A small image captioner, trained from scratch.
Model: 6.15M parameters, encoder activation prelu, encoder depths [4, 7, 7], encoder widths [128, 192, 288].
Rows from block 3 of the text decoder, named by matrix and row number. Rows with one number belong to one attention dimension. Each number is 128 + 24 x the weight over its row's rms, rounded and kept within 0 to 255. All counts start at 0. Numbers have three digits each. After the name is the row's rms in percent of the matrix's.
# q: attention query (decoder.blocks.3.attn.q.weight, 256x256), inputs 0-127
# k: attention key (decoder.blocks.3.attn.k.weight, 256x256), inputs 0-127
q.195 117:103124135125098146136103112129159133157147121105140208155142159110160122140134117114148127100185132108152096089124129112125132125118096164114095130131145138158139131113107104129116165095154145153141156122112112143080145122137174121140114127097148147121110125148102126072124176180106163156105066109098113136125157129135096115125136135113117093146095130136111111113112135132148145093107
k.195 113:121108119129133086119115175147134134121141123134164086153086118133153090182093114135099137112093126133112189096139098126136135104128140115126156115139153082112146169170139187045131172145105138119156178121103134158161117119111074136129104102136138068144154116136105138130132124121136082134113124146177154185106087135122149144126085152138149131108106143146169151105138129121113108150132
q.196 101:138133110131144107165143163094116132113110104153115090131128122134119167110131131160115132133087132115086144178126117171127098149169153114116118116086094140136114134135181107137124094152141176119138111140134125110187148151118116132130135129143135132166135156069118149155132097076154126128181180133148126077137109141130133145121137106134147156123101096114143133128137136126128118149126
k.196 104:129139138147128198103125131093123124155113129163122173124153152118112167058177143138150117138145130123129114155130166146104139147158114104099116157108099147118113093085116109164148093124179133130097092125115136128108151152145137170124152157125142217140088121109098111113111150126119184133154148130068127073151162133138111121118125113121119163166121125110105107135143100125112143127119
q.197 115:136128138135106171089090133171107124153132123112148153139124146148154069147119132123140096148151140124166121096131188111127125107117102155126147160141147118108143131109102161136142140107107057164101179133143132142082120108114134129108149113126118112122136130152132097101088165159082138106131121171094102149132118099140130117134122153114120107135154158139140111124130143148093143156134
k.197 116:134136102108147103144163138127140128084156104089117097163109094115146132157085134125096141127098109120123146117122092099143128098127156136151121084164168103124156178143157130107125148168085132143142171134129145124150093118135112073145127109101128067092165113105159150156148105107131076150100117105155134180099109106128147137131108132131137082092135129128154175123115152110129108117127
q.198 107:126125126130142105161156157094121106078119110144125069105113132135109167121128129134130141132074119104104142164133095184135104160179184107123118104102084155143100114136153112113142120154123167111131088128150098102181129118124098137116091145130153131150140143087121127154135090093155125119173175120128166089127105170125127129123114116138128170104106114117138142111101130109119112155130
k.198 106:146111166157130164135130109110120135145099138156113172120169148132123152080168102134160118146140145131106110168113154160097153133143119135115123170081087156155110085078124096147128096131182156086104085119137124119118135123138162150132121127104138189142107134121099098123110129128139165120173144132083121052128162128142082111111139114126128163142126129106100123119148086128122156127123
q.199 094:126130156118130171136114138116108108115114132138142159118137179152162073149109103110175126133140121103126101096139177143113135123128146140165107129121115129130154125102094142097158147141099088154160145125153104166123137116107151144120106150102134146130132155156121091101083131143098162142147083165085134145099124123121124085121099145101101100128118160125118126114085115150126151135105
k.199 093:131094122146130103119139142123152172095130113098135131177135094110158134138090084145099137128083122128093161130100115136144140101124168159141132112134155100120148135150157140083129159131118152120149167138108133114184084105139114082141100090105151086128157102109112143139163108086144085161138118121177143177089101112129114131139120176133148083087100137110193155121119145130128099103111
q.200 126:128125119121151104121150153129129123098121112135106057125116113136107175111115151131099153146067120139114172162113116141127123106152146087129143099149114141108109135149161128147149107169133131102118104144151122088151102116128092140111119129153122124135144132084144145181134091074153112115152177128153163080115106147145152139126131098130141168111141119113152159134125145114147096142164
k.200 126:130133164139113173140124108111109119144122142155104147090167141148115149088162140113156120130159142127131065169122176121106122129134114150132111152100092176143100082081112080193126077111154119126115072130163106125080136115139177145123142171127122184101101145127148112116117119148105166123155139128076115081139184127143101116126160105129102145178146118113089108126119111120137159127143
q.201 105:130133133114153096144166121095146116089117132131102077111135111143088185112137124144130152121081113135107136181133085140105132155160159076143117109107102122119091108151143102123124124159116171085139078140140123101192111132135117136145117144144139148121123107099133146169167067100177119116158163099150166102117125162133124153116135105143122147128120116108133142114091110104154100120118
k.201 108:132115172139138155126112117113112131160099138150119160096140151150110136070165125126175135135146136121121109151139166163114126152135120140121110157094078168130099076116095098152117106101165128105122077123121101127109157126119166175126131157139126197148105138127105100116116124128143194127174140145095124072148146152123106109121158124128125162175129108131086096150114077139124157128134
q.202 093:100100130136147101142144123109150130092128114154132074128128111116099148105149124137124140111096122134091127160130095167152111159152161091101120117129097153115105127131178111139122131155137176110136126091144121096173129118144097140153101128133127140122145113108113137149167098092182085146159163095156149089128113175123143126113131112151157144107101083148129128108124104108162114131110
k.202 086:148104169164120145138120144135084134150096158163127159111146145168124099099156147125161111156127147127113113172138170156090144164133097120111123177089100144124105098106097132145139101113175124098106114116124118124126137101101132186144148152123133179145107130140087111124094144127129166114159154166099125074151152136138082137100144137123097177160151118122096095136141086125127131139117
q.203 092:111138133136131093172151129082169142094156109127141099141158131122110152123160112130137146131118134118097111163131102156146129176148102108115105114088111144159137111112143110121085122146137195099141102104151128123166147118138130130155107130120124140148139112102102149136169088115164125158126148087145140089150146158119122136095145117128145143130063074134118135127125125122159142114118
k.203 097:133121154151120140117109137132110133162093147167147140111147156148116122105161123143139112145129139146105157141122150167097127159139095097079131149089111118119126106133106124124153132106174112115119111124121135149133137137140120197136130120135123170182112134139053114141096129116138154124147148146110130082163131122126091144086121127112120174126122138134105116138152110143118148148135
q.204 114:152122109114147101134128158142093125094119133140093047105115117118093141138117164138092143144101111148123160132115143145136122114128158107126150105168118117101117132151159131115140110137105105112139122135120156113155111141139081125124141127137113103124132121110165150185141085097142077092138168132159147132118105121129171129132124115138142172115151121116147154152135124113135105148140
k.204 111:133127144132113142122128080141114121162094142137105182083169146124116133095158153112179105140179130121142055148142164105119109119112111174138097127124109165140106090094120096201122084107163111143118107132139120107087160130120158100112156169132131187104105140127167117109134126168089165106140131104080086102140162123130092107145170104137090109168142118117088083135091115122129150112130
q.205 103:135132131138112151119090131144108129152125135136141192132139160113161076158116129117146097125196137133151096078118190094138153106095102170119138149138161112130167134118106148138113151095123099167118169133104153163100142150115172120132162099112123112116112130163144106105092152167069141132106094146107082178141134092136121120139128155105104115151148145140112105133145128142116143135139
k.205 107:114131083108135086108132149138158132108159106082128104164113115088138121172076133112095150123107112129148154104128078110148116100114142131151134087169177098114149180156157157110128162138093127155146185119114147127150110139129086079115140111133148068110136116119157151142144129109129101120112104090153123199104096100116161144142110139131137079104112138131175137121111161122134116124118
q.206 114:110141130120112137107090103155138146134160132105144191153134141117152109150137137128138112103200135135141110084123141088134145116109085153114116140138176113141161154124119120130096132097111120156116171125099133157065153150133167109133131118101121116104124118150132123085121173167094131151077088114110094162141138106125121127134126135134121109138130112143124115135160131140138128093134
k.206 122:124120083121132085123119143149143132125143117099148096146079117118129114184100160116095148122112118136144171091146087098155115114116135110136161099151181090118154182174131176081137178138103109151133174120110149140150108121109079107136125112148122063133139130116144136129136146138123088115092106109158132193124084122111167135135104148138140104101119148151162137126119168132109106125115
q.207 106:136133140126123148111112111139127131156149142112138195127138142113147088150121123100139116131198139131147087077149146106127135133087093187122122161128142122150156138117087135120103140097124097137131156120107142168102160152132171115146125121101143124119107114165118129081094169166083129127089075117109098181147143090120113128142143157115107105151123138132127090134136126146140151109102
k.207 110:126136082101133083108122135149148133124129128107148096174106121110141107178102125119104132114118127135134161079126107118154139107121151120127146091144178086121167171178144162082128183130094129132163174128103145120161125136116090114130118074136113072120143129126119151137145134126128071140085106111170130188124095107120150133104103154122149085091105145145170144130123167134115106129113
q.208 119:129129143128106144144098093135129122174121141125156214128153143123150086129132120107159110127186129121160081092146143111118152152089106157134115146119151116127147120128073123117113146097140122138134138127114128145087145128130167129156129125125141131130111130161114105075122148170091169138114070130090096161139159122130105120129137159124113095154131152142097103122128116147118152118113
k.208 117:119113090117139079114126155145130125094144126111150098171101112123151113167090109135086142119094111122118187096128081138138145121135149114140138103155161078106147166177146171067138178140090136131153171140115139134183105129126080108128097098133127049142156116118118144142133128109148085128109117130168149170120080125106165146131086156130149103086111142153157147128123148134129115127124
q.209 103:114124142118133097164163133086140128096131129138110090106128137130092183109142125134144168123080103115098131163127096151119126179149164091131107109107091157130112104130133109122125116135139194107148095115128110115185124124120116148141104136127140157139129128099112148161169086101156140117164144090149159087133132179113110126117132108148128155117090099109136136109094104109157101112131
k.209 105:139100170160118149122112127106108134161097152161136148122158168152122139087173095134158124144133134130097107150134160158106161153141117130107123154084086134131094078109093113124140117100181157094115089115123109127131142128127148178137117129126127183161105139115062104121105118133164178124163150145105142075139144135125094103112142127117130169149116129127091109137138089143113152131106
q.210 121:157117120132148102121155163132111108096112125143120052101116099137110141122116137136097135167072124137109151174123124149127110110148145084130152122138101129105109134139135143130148101152117109106112116127147141101168107127130080134114137144164101109132148127098140136181141083086150100105143193152146166107123097129126172144125117121141145173101143118119138148132128125116123117170147
k.210 117:131147155130130177133143083109123112149115132138093168105178136120101151072159136121162099144163134128142070165114174125109115135135107145133105139122093170147120077082118081209118065114152123126103082131152124112090151125147167135124142150120120198112108142118163113126120119139113165126145146111091112078142172125142098120133171100128118135152146108097096116132122124114145156120130
q.211 108:117134137136117141131103109141119121151127132126139201136145137108151080160119121126149109123205146113147090091137170105135154130084094169124106149124151114139149121106097138124106120098129111162121154125086145163076151135133168113140152112107132112125112133168139120077104164169077137135107079113115076175164153103129127133137138154119108097145129142138117093130138134146125148098122
k.211 108:132138080096144074098129142151153126107137119096153100161101114109144112180083122124098161133109117133131170081146084125147134109120167120136144104154182076115155169163160171085144178142100123136151176117099149127170118147125080091144123095128127059144149121119128146140158132114147089123106107108158120183120090104114155132132087147145143083084107148140159136124137158128118098132111
q.212 131:144118117122142105131166135121113118097125121127110061123114106133116180127114148144095142147086126144110156181111093153132116130152161104125138122146110141129112130150173120123132098163138143098134108135133128102168116131148076120127139129154117114121146121089132149179138101095175089120140186124173160105120103144131179136130138102138149165108128107114145150141124128099141110133151
k.212 126:138144158129116166134123091112120132153116151152111157094153151150105152084159135121165116132153133132140075156132168138108114144130103133110114154120092171143103093093114087201131082112153118125107065113133122116090154121140173158124149159123119199114098144129148115117113130154108181105150129109087112080156181141146100114128162115136121145165146115124083102136117097139124155134138
q.213 110:120117120142136091128154156110130134104120123133121057129124108144115170118126137142091144155076132132103165177104092152140104127160154093131140113134099140113115149145168119123136117160137144102131113123145128087173109131124072133121114148154112125128144118089118146174141104094184100127150182141172167079112098147126158135125116106135155163108118119120137157136129132121125111146146
k.213 108:135128172141119185139130115119114117146114127158115151089163143134109160082174132126166118134151129131140086165129169132113127141140093136110107163115095173141121096085120086197114066127150124110097074125151118121088146122142179162123144158118126202110102131139126113112100134146108153115148154145093112083151179145143107106119165103131103169174134106118106115132141104120139153133138
q.214 103:107140131141101151101091120150131134148137136123113184141136145114160090143107126120139111105168108118165117093141177112157134106091104180115122145156156126133138135123107125144122145091138099150107163123105143158053134115108168122116133098116130119104109144154126124108098183163070128130113072154110102167138141120152102104125129136122111090132143153142134128138126139135134124087144
k.214 103:134124087115137083133118145151129123113162103114155095144125089130146106188069159117097149131108112122129157097147094103136136090131159152133155109157177095144147169163158162091135158153087136146173166122132134134149094116108096068122126097139133055116152126117139142139136120124114074136116114112155107191082113102125149119138101142141119096099110150136166134107111144126110120135124
q.215 089:138117111139134129137144158084128098136087111144149113112122129130113150133136136147109132140087121088090147143134099168126104188165168086141108132091100155142104128118148092115168135126112128126132119129139105098186141152126091147152123161159126145182144133105112113169122138096141136120180185129118144094126088130134151148133099139140138131111097135137120130110123133123091144175111
k.215 089:145128148157114182128133138086112096129117131152124160143148120134119157076136089164112104157129135128137121163090159157093155125165099099120127149099084131118127075099137122139133097144175140107099099125111137142110144140150147163129137124106128179166132101134093135140098154111136173135131150156125144059152171128157124125110117091122127172133122123118120129137163099136124135123145
q.216 109:109108127114131090141159118102162132095146124122100089137128112125095195095143126116123152111070117122109143175127047155128122169142149088112099103112100141132092119138122104133123118153144182094131074117119116105155119125146101137146104134145143137129125104104120151157182106103194114136134148100160185074121111179120125142111140098145139148118097094111120133113103128105165110113122
k.216 110:146111183148122158133104136126103133162093164176144152091131152154122119101166130131148108135147140134115108151131154162100140149127097125092115168075091147133104088120104120139138107122169132092120060123139102135118148104122159191126128148135125174151104136142088104133101129143130162135160149143107131080153155153141109121101144128117116173152132120144084099140137080137119136143126
q.217 097:126127107133119165104091120164101129159130139110123159145114137114159075166105146132122106117184143138146132087124170107143111068096096167124145135151159112125163146131122144132130125124130065167098184123134142147065135120120146103097146107116116108108124141167157109097089169147073127129102108144120089188135126076133146121141121141118117105118154144140141111138184150133122149144134
k.217 100:120158082100129102113136119143149110097166101089129100149106104103137120181096149111117137119114106141156140095132109103153113084111150137165148093176170102142158175143149154127121140143081119160163169128142141122126112130113115086117137106114122082099153127132181151137139124133109092114101096091137109190100109098126149128135114126147143089101119125133169130112135186122138114129134
q.218 107:139121118137145109128153150103106123114115127145118069114119105124087151107118138128107149144059119121115170171124121180136109133155156082136154116127106146097094126140144128141155105148129130096134077138156133090165098117108087140113142135164116127141140127093130127186142089089175118103160187141142162091123099152137146133120118112134142154109130140124130137118124128118109124159152
k.218 104:143137145136116164143143111111115102143128131147112162110182126152120146064151123122156103140149137118127080170113165131099128138139116134131101146121074191132099074078121072180115061135150137113100081131154108121099133120146168139126147161119121192124105126131148114123113114122130170131151153143098120056145167121133113108124147087125101153169142113110094119138119112124153159122141
q.219 100:157145117131113161106098156163095110165118142134129173121120147128155070141099132114129109140156133127145134087145187096125129090099109154137153144134148117131131132131111146131151139101110045155117173136118142144100112137129135120099164126132129112132117142151147098117080154155083139114116119157109106158123111087139141132153122147114127113132173175139138124142143120145089135155150
k.219 099:126138092096139126153147126140156109103148091084122112153131089109141140147079143112090137113123100118151127100125102113147121094131150135157127095167156132115143152131162133118120136147100141168145158134127133099124114128141113060119140104110156072092151114111194147131154116117120086134093111092141125185091131114136157107162104127130130083108127134110166150118120150112129124108120
q.220 093:153124107123126160091102141170090124128118138126113140112096120123128079141095154113137121133128131125157156112152168112127118092122137141155160122167142110087145136138113158127168157124099048178132180134132134110105100109116117146090144153139133104118130132151152098128107132134120117082122131158103116168117106103129137129164116138118120129126197180138135127139133119135108108167134
k.220 096:109114104106131107138159110153133120102151110079096114138138088112137128136105145108131147123133096112142105117131126100140117077097140175175111105185149142132140142140139128135100114139097131151141152128147131100119115100122125065142110139124127102056140120145182156126174096134124099130112105100134110167093113132119141130147133117151120072130132108123142152118091145101143122111140
q.221 113:119144135136125161102098107147119125161130129119137187151128137106147098144128115116138109120174129134158109071132167101139151098081095166117131150164166121117147139114105142134128137076132093153111168108113146150072135127139158103139142122103124106097121118174142118089110181173094134136084084149113093171141137105141124118132138152125131097145143155138119115142162151143128139100144
k.221 117:126133092109131082124136140154143127107149110097142096150092107116143101180083144112094146116101124126133157106143079093153125113112153133149164094160175089125161183167141165096133158148092123161159180125133139140148109117104090082122124097141118047103152127125159140133140129125125084124092106116154130191117103111120172137132110150134141097103133135141167143123119153120125102134132
q.222 091:110130138130103154110118129180147122135163102112147173127085131136184097157100152118134109132163143119153105098122132105143126104127092157145109123148160100155142152121097139136138114126133093152113191137123121152089142123134115114100125129126128102118141124153122109065079192147073139130088102138100129124133138090128157131140117133131123121112128147172154108124160164166138133108145
k.222 094:118169105106150115116161110144144153101139103121140075149105096103149122185083133142089123119109106148123151110122100096127139109111132128134162093138194077147152166145143143117109144138117134135143142128119139146140109128125112113142088081094117075138152136116140152157146129123118083111089098094166131163120115112143150146121096115119127113070137123117181173128134166117127126158155
q.223 103:148139134133119164089095133162098121161116129105142171138133138136161072137120136125133095137165145139154126090117174099120141096105086171123142138141156108120164151120085141130134145105115068160112168138134143163094134134120146113114151125128107119125117150154139110096088172154089136121104097165099085165127123082120130129130124155110115117134142170154124112122145143152098158135127
k.223 103:119150067104134108124135149152147121098167091089118095150115096100132129172099143118096125120112112115145140101107103095151121086112142138143126077161176111121154175151142132117124155156101119160146165143131136121157117141133111072124127116137123077105148107127174157138163125119125077130096101092165129190115111122126156137139107123122136082101125140141163163120114169110139111117124
q.224 118:102148165097141168104119097126153160121148140119118138079124167125072107128148143140157150117160116142129130114144131101087128143105067093147098168110135147137163148100089111132149164082118092123135160094118153154128135125124141183167091123140109132125099104156124143096125111147108160140113109102113128171128154088147132114113130150157092145169088108115116112111107078142130135133113
k.224 115:136096108144088103137112165150086149140147122099145154156105122105144081189122145129139152149120163135130191083135113120125129115165118091115145150114125069084150157161127166095119175130093089127116170105116136124187142160091092164153149107137138095120124081139117114118107173128103096107089147169135111170139096078125132117153105170116136123135134170144145124139153116143077133146133
q.225 118:102165138126138144122096112104171157131129094126125136103095185108110123125154117130157187088168082103119135122157117099105109148105102088120107139104140164125161147119102092147134137089100129135145156106113147153153158157120151169156073141122147124115071138128124145111111127133108175143136121115104117142138133103153130145141115141153116134142082115114122155146107118113113094113125
k.225 112:121082130162123096128096148142113145152125125091169136149132123125153087199131122107120101138134132149157150057137125119169129118131137140122146149116144107100128171147146147097125185122104073153142177094109141122165154136112111141162134090162123091138115081163128105133120162149130098154090131156132118195108080100123155096157104167133133095107120158175103107130133108175085145139121
q.226 133:129100092141124080147121137119103082132087107128148119176153103126175154140091107122081093135113154124124143110124122163175129103124200159114144117156137127145104115149174131117129112164157136127118112156151123107112106138153095068118168123135129120121175131103142109153127136125135070146139126144151129101121092161128128154141134124081143113092173165146152117149139175131098131120136
k.226 120:119164134124153143133175113112170108117125130177119113115148132142117160066124115126123134126117088124135064182121124122148126142084159164147082092136132172177112090114138099165105082153185170144154106147136121121076115105154137097091091148128118132142140184092129152137155086125143180160164110090118142065120157159133114149111148106147125124125134098102117128119106134112168129097121
q.227 106:131112127165144147127178142141101142097179141141149154140087084153111125133123155107164103153112133121135096148110093138136141148175088151124130102106137092107157126116126153146124086144102110137140145118121105117121119099084133131097118104110150118124094103162153145116139148168108131075077169163150144097110144154108118076115106109180117158145125102119123133119137071143172161113118
k.227 106:194118097101106156119108138112115129140108123144086138102142152125080158105114142157134131097148141147081190136135135140075144137173104070116143144134107140113131089102101135143150117105102108115112093168179112107130095150153125159127168132127146184104126131089127131102145141142153111073108139138108131075146130111129087142106139121111104132158142146071116146134137138094145110146108
q.228 110:150093099141118114130114134125103106132095136128141114151157085121129157134109123151103050153108169162131157111124142166163145111135172151100135136136121102154104124157177143107125123150158136092107088152141103082101092111153105090123202119135128143132180115112105083145151137124141066128130125123151121110130113166115109129136126109086147127122162156131135100133155136158107161137114
k.228 104:121153128096135134129153133153168117115144111160098113108134110149123155071129141125149161124092106080122103190138106110116122158099141120143082087132114155149108089139136122142130062146147168139158114164137115135103099110110123091088103170134136125149138161090115146121156100102134168126158136104131137083130164161136120161112128086138119142130122094115153141110086140086172105078119
q.229 122:094172138103136143122083101108168159148136086132119130110111188110109112128158121108142167084183097106131140113150137116123104134085117097101113139106135172141150142107094091121143170115115109133140163093128154177148162151114153152168100151119130127116087151132134144120111096152114154146130116132112111146142125083155132144145148162136114116156081107121116130143100147113109092108129
k.229 119:109101126168129093131107140140135144143131127100168144158118101108165088208120117121110122146151134149158134068126134129169137117122129152119129152129152091119134181159135143078115189122116103139147176082094143114177146138105096120162138120152125098144117076173115116128119146138134116164094129150126109203121080105118163099164104175130133091106122148180114102136145105158079151149120
q.230 096:136133125113132113168092122108117105165078124127133113143160118126141166144117104157101078131149160153124142097125168163168131084108155133083140141115145141156123121145149111098148170140149124108117103132138135121102129145166130119153178113115129145108166154127117084144117123131114089168149104118136111138136116120148107141134144137083114117118146141131101106138134162160071159132118
k.230 095:104148132122136106159165163172177110111164102139132137166094090165140115102114126126125177140102096082158105153132110097154149159078150149129047101145136134148135108170148139130105104162178177141147156125113130128133115127099103096101111179140126106171136140117096135133128112124139185153140129117131127136139125167143124133140111122154141121125126105148113101108093135106125097084084
q.231 116:115167146095132149135119108113184148136139094142110136103088176119119100114147116105144172102174083089134107121154141104128098161089107099120117120110139172131146161094087092135131132121105116161162168113134155183140173165124159167148094143112132120111075149134148157121113101147102168135128114134120125141142136106157140135130130154136109132138096103135123145150088129104126088108128
k.231 124:105111137177128103121097125133120136151120134092180138150112119105139090173123109124108106136158136167152145073112142135163147110117121147111156166117148108126143187144126142088133181100133092139123171083102143118165163141113121147175142105135113119142116083177142104123116158143132122157090130148125114192109088111122148104155109172122130089117112165177107104121155114173078149154117
q.232 097:156097112135122107141154143152091102127119152131137122144170077139150142144107135149106083159097163167120122117103152157145141117134155161140140124167118095139113104139160170116128115152141130108116095170145102097108096113132115081107200116142111132126186118113124099139147137108123086113135121137131124110116122159102124118118131102106147116106187139126125109121141139131118183138124
k.232 094:127154147084133153115154123136150112109130125162093124109119134143101162062134148130148152129118118101106110202130133120105146130119128118140091099136110159149132094121131108164143063142135173133107108157150128144097103124143160114097128150092148154116148162082137146120120090100128160122168126085118131069138171162140116169097160081129107144144111097081156158110124164088182093099127
q.233 102:161098137163130109111161150128078137113172115123141149122109075149171132115122135097137128129070122113126117169136062130112142127176118158158119101148141090104115091153148181128101072157100162142127119148116110096153096093113120108073109127147140113147146096128125153105162145132150149084119164142117168102112132142095131110126120090168152131112122142126160137115145123128170150132118
k.233 105:194125136113128162114115108091101122162111147149091111084167150113119155104142146138145106108118121144073153143124131159079127132171112114125164125127116151136120077084107103157161114104083127107116073172163127138079109124178161134108153113095153167127128155086152142109147125136131101082161140111129132061153148123137105141091141094118110141154141138058108149135120126110148125128121
q.234 091:116153137127126117153119126115177148122146068138118137135075161133152122086142125101126170084161116087137112117139106108130091150124127107108131105129119160119110138138141117147108093132129135181144163123123130165154151164108150129118106167113138113116081154132164175130107120146133168137126134126124105116144133132142124147137140121149125138115097092147138158145122159091142067096140
k.234 091:112127132169152134113103095090147119147112153111162120132144131117135115141144089121094084155157131166174115088105175159181143134128121168118160159113146123097106164116125112122140172108140080135129133107107129128116164136142138142158131076143088108156112123175154102161135131152150128156127125153123098183145126108104136110133137164138147084117142146168098090148157123145108158156138
q.235 105:147102122149128110127149146141086108124123175127150125141165077125127149132115153153108058157099166178142134122109155156160153116148128167121150142129136081136140125139140157108126127136143109109108111144134110086099095093139117106126173102136113139126184091131111107137153140130129082117132127124148135132123124148095130110126135118113136118121164129131126097125164122154130201142122
k.235 105:135160133098123156136148143140144116111130122159095121111112131143102166079120142149144164116093126104098123198133114121097128132123131098138090099156109143138122078124147123145127077145149182114129116160155112115118099121125134122102114182129153150135148163080105157118142111095131143127143137106132150065141169142149086157091150097127116153143136105094151144110118138091172080102133
q.236 103:108177153106135171122127110125177165143166111135098113105105170109124094116140128106146172115170091092146118130127134105125112145104107106133118133112134167126172144103081102119128135105103091160159167086126151195152168143103168181156096135114122116133083143140145156116110111141109167143114124139107116161138122076139144120119138157144118122143100101136122143137105113109134091122136
k.236 100:117102118150115114141095132117105160144114129096159137159112115102157114181139107121120123135140165182130160075108137129150142101128116126098180180124147086118138187134126136113130163097128086119104161090101134110169155150112122154166160109119125107120110078169126101124111158136137106128083126156129128189128086085128133110169116161122160116118131148159113131143182135161082148163141
q.237 100:142109109134136103141101117125104101154081124104139096136168092123150153146133119149106079140110160163128142100130162162157140090106178149115133148146124149166102116156161115107131175143151140092117101140129115098105123115151116093145182107137127146128177149118113087147127109114140089157147108104146111134118120135150136153137142122082170119118163153134137117144125157154091142145110
k.237 093:110154117104128112148185154168165109132145122144118130129115094149167120110116140131139170146123113076144096178136110102130122130086144145146059109131150130154125121143139132139118084152167167154141131142117125140115104112110113099088102180131125108133119174104116143138132104109127165143148143122115110120127135150128130131135113114152120115118100105117160139101089123109154087093101
q.238 110:150101106126111079127149152147136095100119111109128080144138104151139146112116146103088151107068143133135131140125101108126141121146183144159115095167111108147077083165153167115102096172140158135134119158132120101135088120137079082111125147155127126133172123108115130136139121063162118129158144142141180096118105144102132168131129099108172120113152171148142133108138154116154122139119
k.238 099:141139139124151144086154077101103100147105140145103134076175131096155150110135128131156080143125117115103098158123122169100094099161141153152157114151142139143108086085135100146150086113084131134122062172106129164063131094151162110109113121098119156151145170082136141124119145153116111113172101104108127068126136140131129130108138110117125142133145123103121156144116142119139161127139
q.239 117:114154158113137162103102106122156174121161135117120147092109169128088111140143139126165169106166111128143130116156121107087127146114072097125104160103133153130163136113083101134140164097116116112124161079106132153137147113101156168154079136128126145115090121154108145110134116142114187126105109097108139146132150102145136121123138141161100132159074099109109129111109081143140124131120
k.239 116:135087107162105097132103169154096135148142124101149150161098107106145081194127117127142139144133148141121198073137110130120123122149123104126130148122146073087142152156129158078130183113084092133128163110123143117168127157100093152152157105143157096133109071147113114113112172127117083102083141153140098191137078089123143109145107166133124108118120164139144115150142120142089120149115
q.240 115:110148171096125173112119098110160182122149138121122132091110166114084104121161142135171169102162092120114131125140115092092125146110076081136101153098136151127151129108097101148132149092101130127133153099101132152134147131118146170167077126125132128131083123141126141101134130136120182127108122101122128148127150090155121121122118133164104143173085092103101139113097084128150132129110
k.240 110:141091108139106097123103171140091158153133131096142129146103132121153087198130141121128123147125151131125186075130132129122105112151119113108154159125140068100145161153122160103127178117065082127129146113120147120169133141084103154140148105157145106129109094139139113114116175144115088091093156150126118187133093086116142091170095154126125121117134171157127134135142103154087132156134
q.241 123:145102106152128103144139141142083104122106150123133123158163077129135146135113133139107062167095166175131137117101152167164133096152150161126145137145124090131114122146158162119131126153153127111113090154139116084103094105145107083119184105120127127138178105125123109135148121123144084121122127132160130115115121158119127119127134113103148128108178147128141101119154130153120172140135
k.241 127:134150130101134159147153128126153102108131126170089126107130119143115170064125138141129152122107109109112104209129130123106131148121128116139083091144110167156114082111134116162127055149166170119133098157148123126099106116140132110099114167116137149128141168093123153118143102105134147128165135087123139057137177160136101162094148093138118167143132091106138142107107147084167100096131
q.242 102:115120152148122139105155146135117163109171143157135170094111133118106106125141134119156134132123108109125108145123098105085136162166072116160129131119124101071144122123117168133118114102101121142114158108105107122143138106108146139103093123150136124139094082164118150092153152147141149065112158137109139124117136116102101069118107127205124130138116114120134137113140073117172154121115
k.242 094:176099099148105158114077125094109147137093134108106119120139155111095133148144155138135112111115144169084198103124116150087123146173099089120195142114099117101129132091118141126162163095088078100116119127155137098156127140149133187140182073123142156107128091125139114132144157119135069099100129153127128120131122104143125138118126120108128148137160139103123145131143135136118145150146
q.243 097:104145134082146134135072103103168133144104091120147106125095165138129115148135105113143146118178118102129142117155137132131141105098134099100111173101130179162146144111124081143136162107134133078131129089134128140121139144102134151139110136124139112104124176122134101129111122161098126167129086125120101135137130122177140150127132131115141147142095116127095130131101166141075090130120
k.243 101:085114118135113078147141123168177144125137122130150162156098110110131107163095108099125138142123141120172135082137122092172118129098140155137079132129168119147134143138129163093113158133135110147146170113097127127165127150107082088162124147176139083111098107131110140110142150152134155138099109139123118160110078093120151104177108165147101079122128161134129105101111135139125128118098
q.244 092:138109100134133089140131130145094092126104137116137101172159089156125144166102137140092064130119145160111115119110138169166159096117167147106138147157135104151104117146151147096133143144159140093119093153132107105128095111140096076125155108157128134111190123112126102156148121115145085132137129107143157128117111150120141144138136092100130137110157152154127120133130136158123162126114
k.244 084:112138114106122133146189136156166130110132127146083150119126095144152159065119135149155144134111111082112124196132109126106132131130137155144091081113132129125120070124134108144112079147132175143124112153123131124107100108133126102108100164115149133152138186085115137119119115106127147116159134112114111097142150168130101150081145103146112116145103103089154159135107134096154111081110
q.245 099:115144150113130148126148117105176162100141115127125153098082165130107093108161126125175173113138094092141126136141122089080117159140080105151112115091129147118166144110105107176120123113094129159149171111129148162143150130107142180139086143114125118153076129123124165102138134143111189122124135132101126117125135120133112107110118143173138108148087115110131132122115106104137102118119
k.245 092:138098129164114116115088108110072152144125130098150110125139141119110093182132132112113092105155148167110143063139147127129122121163123128123171156113127109119114171117115149112122164102094064120134141100128120132153152134115130160155147079133124132094115086169153108132136144150115081134093125163137123171111108092127153091158110148107146138126141156154102110125143117152101156171149
q.246 115:114168149111126153110141116131152154112160108122108140095098162139109103110158132111158196122149096093124113146148117086080119153119088094156105123122122142105152128105094111144120118107093119158157157109117139176146157137103149171134074135137126105140081138150123163116121114131118189135126131137100128148133134105139136130124120136163110137129089100118127153132108111103160093106141
k.246 109:132107128161113105116079108096091150147123145095151127131127152109140106174137112127115099127158151163137164059116147141129134109135104132122184181118140097104147178121116133108129171107092077127108143103125121128154157145136142148167156085115116122105119075169145109136108153152125084117099123158132115191132098093109147113143122157120131111122132159143108126143160115163093155163128